A small sound classifier, trained from scratch: norm layernorm_no_bias, layers 6.
Rows from block 3 of a small sound classifier, named by matrix and row number. Rows with one number within an expert belong to one neuron, the router's apart. Each number is 128 + 32 x the weight over its row's rms, rounded and kept within 0 to 255. All counts start at 0. Numbers have three digits each.
Before each expert's rows are labels from the 100 clips, of 14848, where the router gives the expert most weight on average: "responds to" is what is common among them. Only what is clearly more common there than usual is listed. The data: read English sentences (LibriTTS-R). In brackets: how many of the 100.
# router: router (model.blocks.3.mlp.router.weight, 8x256, trained with AdamW), inputs 128-255
# up: expert up (model.blocks.3.mlp.up, 8x128x256), inputs 128-255
# down: expert down (model.blocks.3.mlp.down, 8x256x128, transposed), outputs 128-255

# expert 0
responds to: voice: female (96)
router.0:141062164110084095109210146138130138150119120093147133123099114181134172078170101094158117116134117127064091155088136114141118139154123066079132146118122064076144131105105123146143134156108110141136109158141071166139115127167128133103139123137172122146200146161111098144151163099229095105132113157114136141107171171085172151123140149143131141139162128138122108092132108158147149186164
up.2:110114157127154156111143147080094160122072134132156134084121139146144125128084110167128078114165122142157150145104129150084064158138180171142101130097096168153147119097103112142126094142195174154109154088149178128128155090102135145126125149123099148124107106190107133094064092107123132104104096142169125136172126124113137110190083181056127143153159109108147153102094125051155138212132
down.2:099151145190145119153131135114120175111150167103167107064071164132131106143125092163106112120103116112170139131161119127098111125121105083087153070093130135169071137129108082178119124141158134080105105179110142161062120175151196156062087128076112117139122147100187127127200119132105170129117129135202162146180123102138098156081135136161127107132140171120112092141096180133135117095125
up.3:098128130156085128146121103086152109170147155131167133137111073139111098134104149109082077104155056136085178204079112111181137112122161119157195063149117170087099149128132196098145149162162129145097148111165127132137138220159109118152130138178147131129094133120186107100123189145087130152188152201139106166181156198144140108099115107096126072060165111147183085141082132131074151148106
down.3:162105116168128107160148162131123093098166112192131150128140148135163182137131126137070117127144116125141169127137100125131089097178165095142145097093153140121154128099135095063205121180152106111158081113080141160182145114168104138112119093071156073133123127091085097114068084106127115125135121101140152073108094104135115120157115147127104124135163148075133101171148168089145142073139
up.4:109089103172127096160123099219123083094126162097131122183111086087134168113096160150145166151142120184160153090113111146101135172131083137103135162110124163118135144163106175122145096113126102104133106179109111129148131171179175167165112120159052194131105195128143155058128033133107050064113157107134193106128123083111161114140118132175129142135121116096162141129106148083210095112192
down.4:148085083112111135124088135101159055089154095176139090119108147099124114107139134109049147128146123143120197137142157150127105153092122058145128162189134123112186125124185126159152112161119107135062143094118164089156128114189143097146108126062148134114157128153115107132127146130189111103120135196086112180139126177122134180108057153154111170200135149142094120103087116158115083109145
up.5:113154188074128133143116112040163130170104076155151105160120171156114127132108133113118137128218110177157130116149116112192126127104147088155155112126228164134126174066110111105107168153120085099178095100119138116194192140125141101057191084123139077175138098153084069155104161137129070125090135113115129140106137093129145126094128136128105159128098139137133131157147124079168118118107
down.5:136091165127135124165165122104101102145120140145126159129110110107127057183146148094167133067156145137130108055144113139132080111137199167129124136170110072147174123174156174158173181146105059059182154145139137170130140089096059112155068133101128096138168147168154168150146154102137126134146075143174166131141071075173164125130073103075155151068072144105099170128121150136074108153118
up.6:088161146098116193146091149146097121119133111145122148116110074203098138122119170153174175176150173160208069066100181130173092117145127138117113160079140179152073121157110052092081145102117174118150149060135095106108124160145164157125143093137102162150114119161158110154116095108106100113148175178108069183174153108166093164132139074118124152089094106093150137148177166131191125136150
down.6:067202128112146106136115083133114056173102138119118070148131109054070151144155087064121116087097103085133157115123150107170085132161132124116163125117159146168152164081137054147145134149105084051176140117179174188121114132126151088135093129157091121147162087193156145089142103156130171174119134166139137087125161102113104154155134103106152138092087121122165189101177127214143116101133
up.7:130166134078146058116095107195126184070137137100121066150106089096141135145143159068090072127070151167148077134105171117184162099151106158099165142152077166166128092129166122079106067113140142178180156176117105104118174120162161132132079160062125141137154119117091140121108156179158144120143114176108116174118150092091137098244165111109161144134119123092123122122146078139129081085164
down.7:075134108097145162119203126120116145167130176160110069093178070134089119073151169140106094121145210150083056144126153153115110091123174125134104116109071142078114129092083068124146142144155135110121105125148095168064121114169081123103156195108161112112129145155108191174136144154137146090084119111182121163206104138101061130150175159101160071187162144101145131160166134088189116135124

# expert 2
responds to: voice: male (100)
router.2:177108146130127103122094113109163134180136145150160066107086146154140123087106164184121113146094149151117112125068151137182110088129093176161136108120084158159149095153111088135063196174088136149130151088153152169121152134148099137123132133071195104153094162102145174115129077083128127102139113090086127147119143191107159118083140106095169109060125098123107120156137163125090127087053
up.2:167119107153113151157133107172157110162120165154115231149150071163101074110087169110091137129083177130159151113095148059177116072096118153129117115151082118074125082099174111138093126087104110093106105089179135121116168133116134110158114142136087148147181157096181127087106138112142161160114077211119177122184099131060084181100166116135161123117137140173139162147138127078093102111092
down.2:161122128144119113079102145123127147111113085142127142095159098146150150133097117062148082147172111130051127136100117149172116225161112142137156088127170129164152180102107139094093111081129112145194146136135112133128142126156165116140146140132110133144163149151075085150142125132106128124172149077120095112129114142151172127137148096104085156062155186132092135127131098109191192096136
up.3:207130137106139156158163204087109169100102143178135130144133152096105160127176065133108151169166123146125128136135151111112097114146151094144090142155097140152136136114151095124139123043098100098075152021144166098114115135130101170132100060130170132108100155135129106102102129086161154154089078129103100196094062172168168144079088090147145101142146157106150165133212207129116113124143
down.3:122108161073144104121164106110108093139149117163110098133134131185148138100083127123065151090159097174118123101128137194178120151153159159080160115089151163122120114164119108116095089162083113141121122142083141117198170101128108138104149130164163079131133131084141115120129128107105116185210119146104202095108177125151144122110158106127126137122100127120096126182170095114104120065113
up.4:160147162124144154094131074157130155152167135117148172125159081139072140084103122134157118110104119098108132127140176164152088106148108177146167157135111124176197096174158067147080151104137069125176152115178121119206145134122157064143149105126103184107104126102137136111132150112146125141119115144149173165102106103109118146101106134123197157124066170107106122106175168127124117091056
down.4:097099116182080132190148113181137131099066101135183095136173086113119181105084121114090075183145178109139159157165168089108156112104191192139125140141171151129096182089083093156165113119118186186126121121136126096189115099106124115130088099153092155137144086182130175135173175128045096093185143152142061123105137140107161166152180090111062146103082142123114139108123121067139151153140
up.5:109133125103120184110100160218140165158145120114143094121151106138095118113110132151149104096100158104166210120125177105133107157106127106093134167071131119179224044117144098126106150045190099142112147135181080164137166126151075164146108130124115154157095054145168130105160127086154111168127115127138128113099125103121065130157160110161116109110132199115161156150098144129132104129109
down.5:177110116144136119103082167103148130115109078108139191142184133141139135083084144162131103156117120155147110099141094128143101141077187146148152107157107217142134128143141166105113070106105094127087086117069119116180118119086154143138147105110149138175147122150163143121105127079158148121117097122066064060134135150104142113139162133121104097105108083127120118113040127078132160106172
up.6:129123159099128146117108073174146128059137193126129112105111148148185104130153138128100133134199235115151049178126110144148126129107160095169150134120184138131136146111198099089133110068064183109092163123154111130103127206142156124143148091123130138123101157110128110095178116139128084121168132137083127071115123160132085089138144045130105124128127127163162178070119157163131127118136
down.6:129117124109145141106126101130118133186124166136160176102133119133154153148150091127192147122111134105169111161121150153182197138138189102131161139115112143157125168125148138151095138124100109119168144183149178094174128082048139150123110122139096153077109121131153136121113122096128107098157130130084122148135121163133129184130165161143161126098145148139122109154084139135114100103145
up.7:118118158122085094121085094087150195105158118129114096086123170156184140129103106161090132080106122129171156158040117160127113163130118150107096106162124132145167135139139172167169114150161134171138115143080151158115233091134093100129099106107128160108145177157182102165125136125050158117113128177144118117123136162128178097137102127122122196123137101134165134151121126128135129109104
down.7:107147100108126086170170170157172158127096137146125136121182149123115091096112120254137119138077111159184116168093153099105193110159166149132111135161185180157164116134184127123145130134155087084088034132055116135147123132080162098155115081146160168119127131140150145144145155096104155122116081169104102130124063169133118122157165137142130129116069115206157126169150124139134084132108

# expert 1
responds to: voice: female (92)
router.1:068149085128171123149114146115123115152132150118093114122113167153162121097126168067142114150110146142121136188093147158083161160153150146118085074083113123161167120127134113161115099103147116106180114122019049109118162130143126149089128100093188132103107087142155160158147060116119108112168092026090162089104106073131159058124120175151136099138118152117171123144098076116127180157132
up.2:123119137171143122082181094085129135103135145121175133147115154125122142076111130109135201151106101183119161136064094099159137162124072118105106110157135133099111145102096127157150129119118145178129095131138190067159108186105151131134103173178148127127087139131158114123108052065110142055205107097145134099145119127135146156150164136157116146153140082168055096154173156096124126143122
down.2:120157164081134075154159158141143112126112145169144120131162193135084168110136143112113136100100141118081081126146125138152162136120156095099105139147145100103135103064102099126174123160133156129178150116085133125095106120105115182107165132116155176129192133111151146131159159155118155087117185062175223130122128091101135085071121168146153181161130139080098129149089080084112123096126
up.3:125111143171169162070093068165182066101127117086129163157144119146088116197129130174147124154144172150124119156115160129169100107163072181144092151097096103081049100148169134116103116104123115108137173071137101067174119151162145102151178162168117055152110136141155195110150174107098102098130145155054094115159067091154184143161181149188125121123096134183115111090097143068136161150163
down.3:123139108144154154109160158131124134121133101084178134183073105121117129150090155146098121119105062137140095109128076012110082135177049188099087125103123164163134223128083123152160110126085162106163107123167089135138134133082186128188090105142124099164121101150163119138084093139132115107117142132137159108139164066174146122089152099094153150149141174112159158149147139129146181078133
up.4:161114105096092127124098148154104123144131143152182067155149126156072102128088100138138149144128121095028129153147101107164129130149102149102214070226099196091114111085110146140130145068129139158082109095163136126141092117110089149099140095093064120132071096167158131187130154114121083139125156164198115100132153152094139124111098156140122163122116134128122150109129089021158140142082
down.4:128140145181149127108128110149102102125118138156124076122084150138121135205102082186109162115067105151113149094209165135126138147142070176114122109120139122127136187134155117096156180111124166154116132111085088190118159128171170095164114068107114144119137095151136139133120127171125122098140122110071175132081116069185061108153121152180119213122116167139148147189083056134148163133146
up.5:142170106100168108070121105090133124096148101210115189126102100171129140167095138084152109165180159188078153124116108117186135135168145101169141157096147154175166110122130242135140083133174142104170109110164060137131131132127076123092107087126116125124126110163128150135078149159108108121104105134130138070154130140169122182107166116113134065110203146147147171136094108135178103101098
down.5:115155112113153102084146138048099159149159120145101091126096140167150167073154130131115085113180165164115126110112069112060115154133155157141166101178165113137125132105067135130150122155106153153123177133163125146080072140121115143132134159116140164139120149047107115091153133101114089186111163105080146113136144113092091138167113083149095124146124128191107105137172157131095185132088
up.6:181039097113105122146160128130182127111159193097103180116115105114111118176129119128121102117141111078059068103132092157189152077228111102132137085166110144115072150130147137152171163112124137127129126097160116066123158113176133092115076138131096060098122139091113091162149147101103148169144109098097176057106116110125105093184165110126112172120174188135183192190139073115097111085167
down.6:154188178128091142092087114153105150111126074141112144145210127137159156097123130122181156138126139117065076179132143182098074115104124122106089140111140189148128161180087120091190150108183162093137170092120073102126093144123106101153126113185116141176111090110127156160122132130140176126132106127105109146143147093122194114114152163114145151153123110197118100115157123115101115162137
up.7:152196142145159160183132095135128129151106119167124148131169116126199108069119100154098139100107125101184110119098121129132082173162176129153182143096119184097083137193126106113141113091111108105137187201174135120159114101106127171139178142127123132141105116160130155099048058098086138111157193116114095057133139189105118074149099107152119111106109153092121161098131089148114076106064
down.7:102046113112110176158131126197109099178092130094097126081168150121083128191107132142130113152116117116131115113108142101141103093138080147150188134098117155083128090101101129146123133150159086168119141102160131089118090073160147094053097170105094151082081144082135161116096167135165087143105137158114146184073130129188142132132162144082157173145095151107163140126157162058136127196150

# expert 6
responds to: voice: male (96)
router.6:134149192087154117104148168163122115141146136147114143193092160175184161172112212115136193143120120059166118139211142113155180140120100137063136079116123086141105127154115150091118171126096167147170063137061112115126079118081126141108154148128190091115122172147144171135154112148124157110091141146160119147127138077115136165169174143118103145123127174174089110116070182094123085140157
up.2:116105137130129151133122128138135167091139113061151154155120120158154116112197145085144158161165131087085142138105150102100098111143125128106153139145091143193093115101151121137099187095080092115127111097094144136205124188108112128140138103203137109148063128118170108190135126113150117108074130109123093140140117174159103119062134082130093153117191159102175096162171154104188195132123
down.2:152121161124098136090132161134106117119116134169150140074129148107119177112098182089132099157167130173163167097103145160183134134116114168127115139115118133164113161153049072099152135084082062105153119164094090157124104175198124145149167109172110117153160129149192121172123113131158113097084144094142196171097107109136104160160130174137131106102091061127130167137176088103104170156128
up.3:107116157142130097080126148141158163144126194074162152133123115124082102120174145160193130140123111140136131141127076178151193074103105158082092117158191168077121164068092180124161119126120134183094139117142230157153103106118096069097165129115090165112116077141133192146121087142119159139091084108088090174145160028111130113141088069136075089151168126159151140121117100157128110140106
down.3:132103125136141093138168180074116114140139156123137107144166135100110158157118128139093204134106145152086190150172145163154111149160134108067151098097100151158098100152130127131130074089111149091096147141130136116119127195068198121041126190079131116144100092115128047140128175086108038130152140208133122118107083188166140187098118132129175126149073174154127149186116108113160146119116
up.4:145116106103139122129143093155121158135147121194133137132133132109157184092128165086097125129129221077089058117086135102184089093114131144102136160149125130137135101067168184158148181077078103126072097110167133119135125129111137116171105111113088165155213088147153120095152126109075116084101123089128160118084127113068105104146202168124177145099130150077071177149136106091130141177154
down.4:155151087107076105153119181190122111093123087100115105095110176097207087124113094159094119155143126121145065146103131138127177158133125125144112173165089164132163174106220119073112097193130141146123095130084148156080112157143148092150100078135167136109132072119147160096154104170078147148103097105080114144170097128099142129153106131238074096149132094182163122125150124111135142144087
up.5:121110124104185108106156155127141116119132147196157093117139134136100156131071156173125077088145130097135185109104126086120072132108172131173145145139079125099157171125136154093140135137197166122178135139132103114165135151055167217105178142144163150108133118149114093092164114131134127111112152061160183149081115158177168145110128134114100148126099154132143167154136111171188118133111
down.5:123090081194132144113131095158093198135163098168078145104172138120133043084165100114151137118104143200133208105152145114137150150129193115126160150122116147192125130128134181184080162108053151067098116143125102098126061126153137141118149163142090137114133160145129073139149126090079092138129121135088127106161137167127097097102133121125174134128145092134174111189092147119096161113152
up.6:196163106138141124088165114151104152203139087128115160146153127161171093127080116069137194139106127093111125125139173092124050152105120113070160066167102150126116214122123116131114082110125157136109075112166084107216081120144131144114165142169152093134183109124124173051121117163136103139102167119115101107121156200117177115134139130108095102116092164108096179100136156146165078136133
down.6:131166131078105078095108139167115112148158162153173133121098156122137111200119195096132091119111134096134149163170171057112094131173082107177159179107169070160171135116151092125115165131105114130173080124132133116166152126201105139151089109131097030122120125046127194116089128053063141166130129104126098149106156173084142089086152161080149148131150137128097126085136142091113111182150
up.7:126145181125156120130132071085078204124161143105143148175141152158099078144127149075165112139097152107155117118154117124110086113120152155183114152106140177185166157122116150155079155109112098135157175140093106099146164038084143087138136094155103159137112145148196088156146143121166185151142136114119090153121146137128146120111078049181140101102116149145126170088114102144147111182144
down.7:199122117165121104140097080160184114092117153200137212102111144120151092150209146165142094112124144167149118118131132126132143075173155124113168127161081145071126058062105148080140177119081121155145102152109187088124114099142084055162189141159110104122051120156125110119108104142131094194124066125075101107132051180097140136124118145118085103074104142169146158097115143079183196138149

# expert 4
responds to: voice: female (100)
router.4:080170088102099131113134143090157152124100104171150111079081184141164126119075192150168159130173081105076107147166185127109131071192063143120116165051076121154121194172107124118101123121116099164095107139149108116138138119143143114140146146153157145108182097073150125101089107168196131143155152157107049198110118151089196086135134124064156119084143094127128100115143059109111145151129
up.2:086138084112110123163122154189091142185140136157160108099106111145099126140157204168092148200108124116097090156104157159161098118078119121165202110115131113169125178164079112158119193114133171139153132121124137139126122163101175168147122083087119133101156145102113151174125061112134104101111127110114085148175090129130094034092112117128162100122102119139165142065132158111145121110211
down.2:152117171080113176095143119101140130111081179103158156114121085136111087191137178158154127087127122159138143133128197127147127143098126209120122167094113166071116125164111094108104174131160163093202108143120127177092151131108168127132177178149121160125170096114109138136119151140148132041178138130174109131155165144102114132095100105121101178154156096126140171164119144087101107103146
up.3:145118174142119087153096129119113147109150120133066161150175130112117163140129191082114113132139152093094133146084142079115061186139153153129191092096100139132087182121138156196135160121106168158157122103135116118159112131159109128139173164131156073117159116150121093086106080120108160100132132138096198126151205155131142094125120091202110084091102122090189126105114048111116163098072
down.3:136132133120105144146069177129167111104122130120072105142130069127165048121176101143118172133145106156107071087083092112189150183071156179187146171143144174098151120147128157179162080083134115145161141120137118141131128195170112101067137159085131155142178108106200116142142157139092102110097161141138096149127096034136136129117136146091132092105143083068138070148174148129120111136133
up.4:149070131178104122115115164119060117067177149055117103147145104092108117106100109155121171132118087145074124148068125171147151146089154128129148105087118158041144124153137203144127096142140095165149115076161182165132111142117131118161135171118083132161172154099169139091140066097166100138126151068123110126074131109116133122117099172132118164109150097100137122119164126169051136126174
down.4:130147099016172092141096096136145152110173178111101150096175173116108127174189142118128135137148065109160122133144152132138102144066126114108080113080093127108083092106102121146101102177127141106144079137101193090095122143237201130141146082103151136168104111123091088155134082074116154122123124147138090121180153118176103076166145066123139091221139112142122131130170153092162082090157
up.5:119111106089101130097047095124161057158147152120130116136101144070158118127193150206097124187151105123093191148126150082111156125081079127095115101121153161099049142127072112127138099190142156106114103144132123116088108128112139175122172115121130140109105155099096099138091089105072095161103087156121133094145139126187144209121101108153155110132153088147139133127164113138073138155106
down.5:158127132091087177156135098069070146123168136136057115135175161135158170142156094131110125153101172079099075131098130130106106175108176080120085074122105179132129097102114111200121095135130122107119113117099177146055196179086070152206064174113138118185127117109118108118172083159102091138124067094154075137145139178156106134134112156147156155084140119091071157118145141103166100099119
up.6:096167133159143104118106109140083153105104146102121144074161165137093101111092136106114130123088160146075118148079108086095088097123118112150172046131138136177133112137165092115108086180162074077095142151138049164122145115096154098081128117133106137114174156182118102175122141071139152123128143140084157171139122136155143134082127153103108144094121087126077104132181109169120164168129
down.6:162071143149154136053140176122129107127092104134139158066184169055122155063104118131129133150093101147119060148092175083108155149142136084112097099119159142107176124140111110082184169183159137106172072156088118130128158098150095204074122141122109157157233117140150092159122128170121148168127115166096160098107094136138089075125127165172151110147146097161136125122115088084145148097085
up.7:144104113113129139100109086158143084100111133124131094154172122110108118110070104189103103170112079128174150140145135120176125107090125157128128116097084128124115067113159124156177157176055119219133154073149190181108109146133089124148094133092124190148122116144156165078163126105103164104159129152178108135130106091112084084135117133173126130145120182147120129147130034070151142075072
down.7:171119102125165184138169057134156135137125076139094092085128080133151109124134195181112054112165160118113132155094108142139177161101157195109123132130111111161095098156096147061181133103137139155090083123098120126086133096120123098155145199123117178117127182181161138144172112122131153135155151202131181160104157131122131177130152146157111093119159153132159131129100136120101131138131

# expert 5
responds to: voice: female (92)
router.5:124070116106157163119143178143165145080058136115126154142114122098118141183187097087182098128092083154139172139132169071148178154166134114150092106148194137159121085110124161131180129128134098096099153134067115132118148126088134166089118132119185118084152138070097138091161082092115138109151124117127078185089140087125149123110125141119135109130144166099114116135169173091107085146148
up.2:136114155091099097120083123118053142109119173104161122197175155140102078133142136147132110170111134083121122134154079121144099091100115194150091071110191166112158124177104069128132118107139176147162153107096104179188117156082116131185128160138148128136132136162125092162152094148144219142112113110147192148185125097103147150129100070097135149100143106087118109064153108116055099146110
down.2:138149183146161172086179105123121095123149158120115106144092110133132147091112100068150132170158157153096146081169120172126125077082136188122122156105091057140118116097174137088057172116124176149112156115148107183118158090102146134150144172113135120139080080145049184110162138123132141162090108174127145095126086108172150146145109171149147094083058091060101141159198138163101052088110
up.3:124192163100122139125077120176118108149073140176134128139147098087173172087122154077139148159079123149132101190143143085138102143129067095122142101110102110098093135170134134139110110136185188176136170091131114147149166123129170162145105130134120138122118151132142125123087193132154081153154234138094146120168110201171102149113135164167146154138108159033158078130120161113141147099139
down.3:090184078201130102154117144101144101155099124142117124170165091141125123127116126106159133117149123068150071097133117125165159125164116135109122095160125133142170138133152158163125140150165159168054113140137098187071096125145096113176152084142079175161167151129156108161116102200090129080125085120143168148109160164179108072149117144117120153071115118117105130078115137128109103131107
up.4:138150103157164078130118154088150096148145160097066130135109143149101096083109162100167096098134145181071117129131122097145180170178146122148183113089111089097069215120099098093200109124081140120196095127169131128146169135141132128127107165137138129170139116103105138174136125146127097118123078091123137082098054080128082113115141116122119099139123113113128209136148078118160153174054
down.4:113140208041027142149132151133114180163120161155173096106115156116060112155103106123148053110124134112146126147125127131139112097129153117160109117111163136102094152101136135148142111118122114078173136149134104055121146120166144136072123076122120107144157186148149132132114108067112102116103144156128134144099165130136130146129149119115139164073133204152059120090132176100077053167186
up.5:155099100172117143121090107151125093102161138121053180160154118082098127137098123148129048122177105140131141133139075128125132126109131136181128155144136176094152159127117100064112076094139148142156149114194161162135126132141148102075147123167134056122095112163159195172095101190112148156107078126158128086172092108137131119106103144129098134160113076152141162068148189169146069124182
down.5:084086098145111105102074157113113156106163162129145136069133089071124142132070093129107111102104090198095100152140162126113197141125145145128075073090125179157095161202118149149167178166133151147106166106118170101129145134137064084134101085156104121101124162154091089121067156087110112186157163110086113083093146120162097115105109105131155084120120121173164109110080114146102064136077
up.6:108192128121161166119095102075073108113203061119151146135134131160140131108121154118123115126138164148158191087121072172107093087156118158145080034105144110117111110114119132156170098126142112124072104140174106121178052088139166131183120117091162130170093145135163137159154107056147177120165091078130081143102156106165141131094102081113173115110119099130160194128115148104155122135186
down.6:126137170163130159077151175106120155140089156117093118132071148108096157131121101153095150117145042121146083116127179203157123170150124161100133123124142201169127149116146109141107150165174143097144121098141058097094084118138155116160102107117087105067162162126129134157150159110121067117201129106092098131160157115100142163107134168172126141098149100197148157137094112112156123129062
up.7:160136138074142155149130169071135098125174090125128189123128148131152117189208133170102109092175114083136128108150129119206120103138127169160110168121175098098102106148146127134139133036087182116069125133138154164149140126081138149069167157091107118120097174163091077116144198057106169110141079150129150109159147193117108157178153151138073129112077155161120165140136130102130157113135
down.7:028109109118127188129089097065159101190144134137132141101043126083101175101166104099154104155086150151133182115129172114155102136130135142087166093206162162136159137129131121118114149155123146135144152156081141175122142178061112141170153117153088122141108130138128104106131104116111088155123115107133163176122113140172192150138096134066136124149108080163112133081172143118127134114114

# expert 7
responds to: voice: female (100)
router.7:070149104087070192155132191071125136121135139119096123152120156160160161154112143130067165078125175145137135170087165104138203113160194119143152208079086092126150091100132172186114159135130094184171115156036105146142150110169096169193114131061143108152156136127166136118114157132181177173165156125137106161111099151131204163067137161156086142074170149155130110107168150145074149131142
up.2:129185052128133158156127137075127121130174174151147123130129150111189108113124077124151100153122097071126126129090124120117128147133098124118152147097151130108098165179143115075160093165149158089174149126154118148137132135144171061169060220152101135131140085161156062043160113128082119144121108120187142080154132160060076214087125104127033111139124172089111132140108157086143115194166
down.2:140155127114197150079145158126110165056132068150157161158103112119072116093084134075137109160109177143092160062167147119111122136125149054147190203127135146137119095129136132175121122113115105128158087115131116128133112184103191162153104129127104137110141139118121125153134220149160063151131116146138098154107118143152112124075127160146140059127151113154087169166107096124139150170151
up.3:179138139130161153065184138157052130152123093128117162148119129108113112120122168106114093109139097139136107077085108150090112160076095181159195100139102228143133135147135144122137096093079074105152107138134147115119118152144065114156165100143087132180156211124131206143193169140095171127190102074123081162087128090122140105157098114119116047183120114144152125160130107102097142171139
down.3:177110148139131154143130074124088136083147204086123135142114115080160116114121086147115106149095118104162126149113101111150124168156088183114146184120070121133135093116121190134166119133144128126117110133083073159139135075173111135155155130103091082139083171143177106089108157123136146142153176129114075093096123100118151133133162082093161168230142113088169141106112171136092120132147
up.4:115140110118143094135104088170179151144083129135076094183095135111119148133119146152126064077093112130109132149113109110194137118121161148151137132130078182091149143168081058123121130045148150125133129116145154209192051128015129131130193095139155114212147109132169128148169092143061130146106175155083137138113163163100121108152151135147134168140124099144146122141144047119114118135155
down.4:184092164127206107103119104103145102101154097108095182166104144076115150128102121137122092076134125176130101174079108055109124156115138193132096152094093131126242154109097138133138120152143181146133169114146163096163125111160103150152158118158124073104114119099134141102144094153183058102174141086132100124137146130144087100138115061205091174142166165171097141081124154137142108106109
up.5:148119161201134116133127109182142128129119114162145130147121121100101155144127088140178129096148138136123174120180115120197037077115083188064088071109167191107117129151155145133180129133173099149164116105140090181099118171093207121084124112168085148168127138120123161124128154128136127120129158085114144129173163142206142117054099157111150130129094142089097128097142109176150185086102
down.5:110057048112065076102133145121121099111158090097117155163173174068101119138104079134032092151139128102129102105076151129135146167111143224116112143021110134121111125128173128193087093135122098120131130177109113104167113137156136160106114157137172080134161162112166116179187120120108119138135148100122087184133186132196091118144134145150128171142119132131123085092120116171165117149077
up.6:106136172135151109128054079138098148153149145172117058110134129180141147187145203123157117136120168113098108172135123133145078102108107088080167056195141155167141085155131109131080135167127174130180180157129090167122173070124091156068153151181127156125125178107100131145110123113086127103131179155158094087170053132132127098086145115137132113142085132046127122104176157153146075123135
down.6:069187089120187101106152163115097130183108138135111138091185164138144122101122086105147152085160127142110166092186097063114059161159086076121125132132161106128083177119149104078121146115107182181156115135139155137160146182122128125141184112169118143157178160125066126161147133115102081226118119052193092115104133107118135144081123126123116122056162151060141207147110136129136145155135
up.7:138159163137150197098132135129074098179105110124058099108137112158165114173156131131085094074088146115074149194013101105153092126118140128094064107110141133047146147142169125103141117123136122141138186145166132152113124118167109098144139127128163147173134154126129209133103129067086167112172067121133118116124095119129131110091043145209136078167105100183164100104103139102182126116157
down.7:096077091056149062167127104139112134145177086121119158181122151140091124166129110117175182009066123117122082108163163108092153182105146061105131084138141147116154091164157120128100115095083098160112161177159157096162147138094129122152173171079123102161107124105073128189130170147088212126119150137133141090184127077074169117153143129189096120138148120139111151079114148132148166099128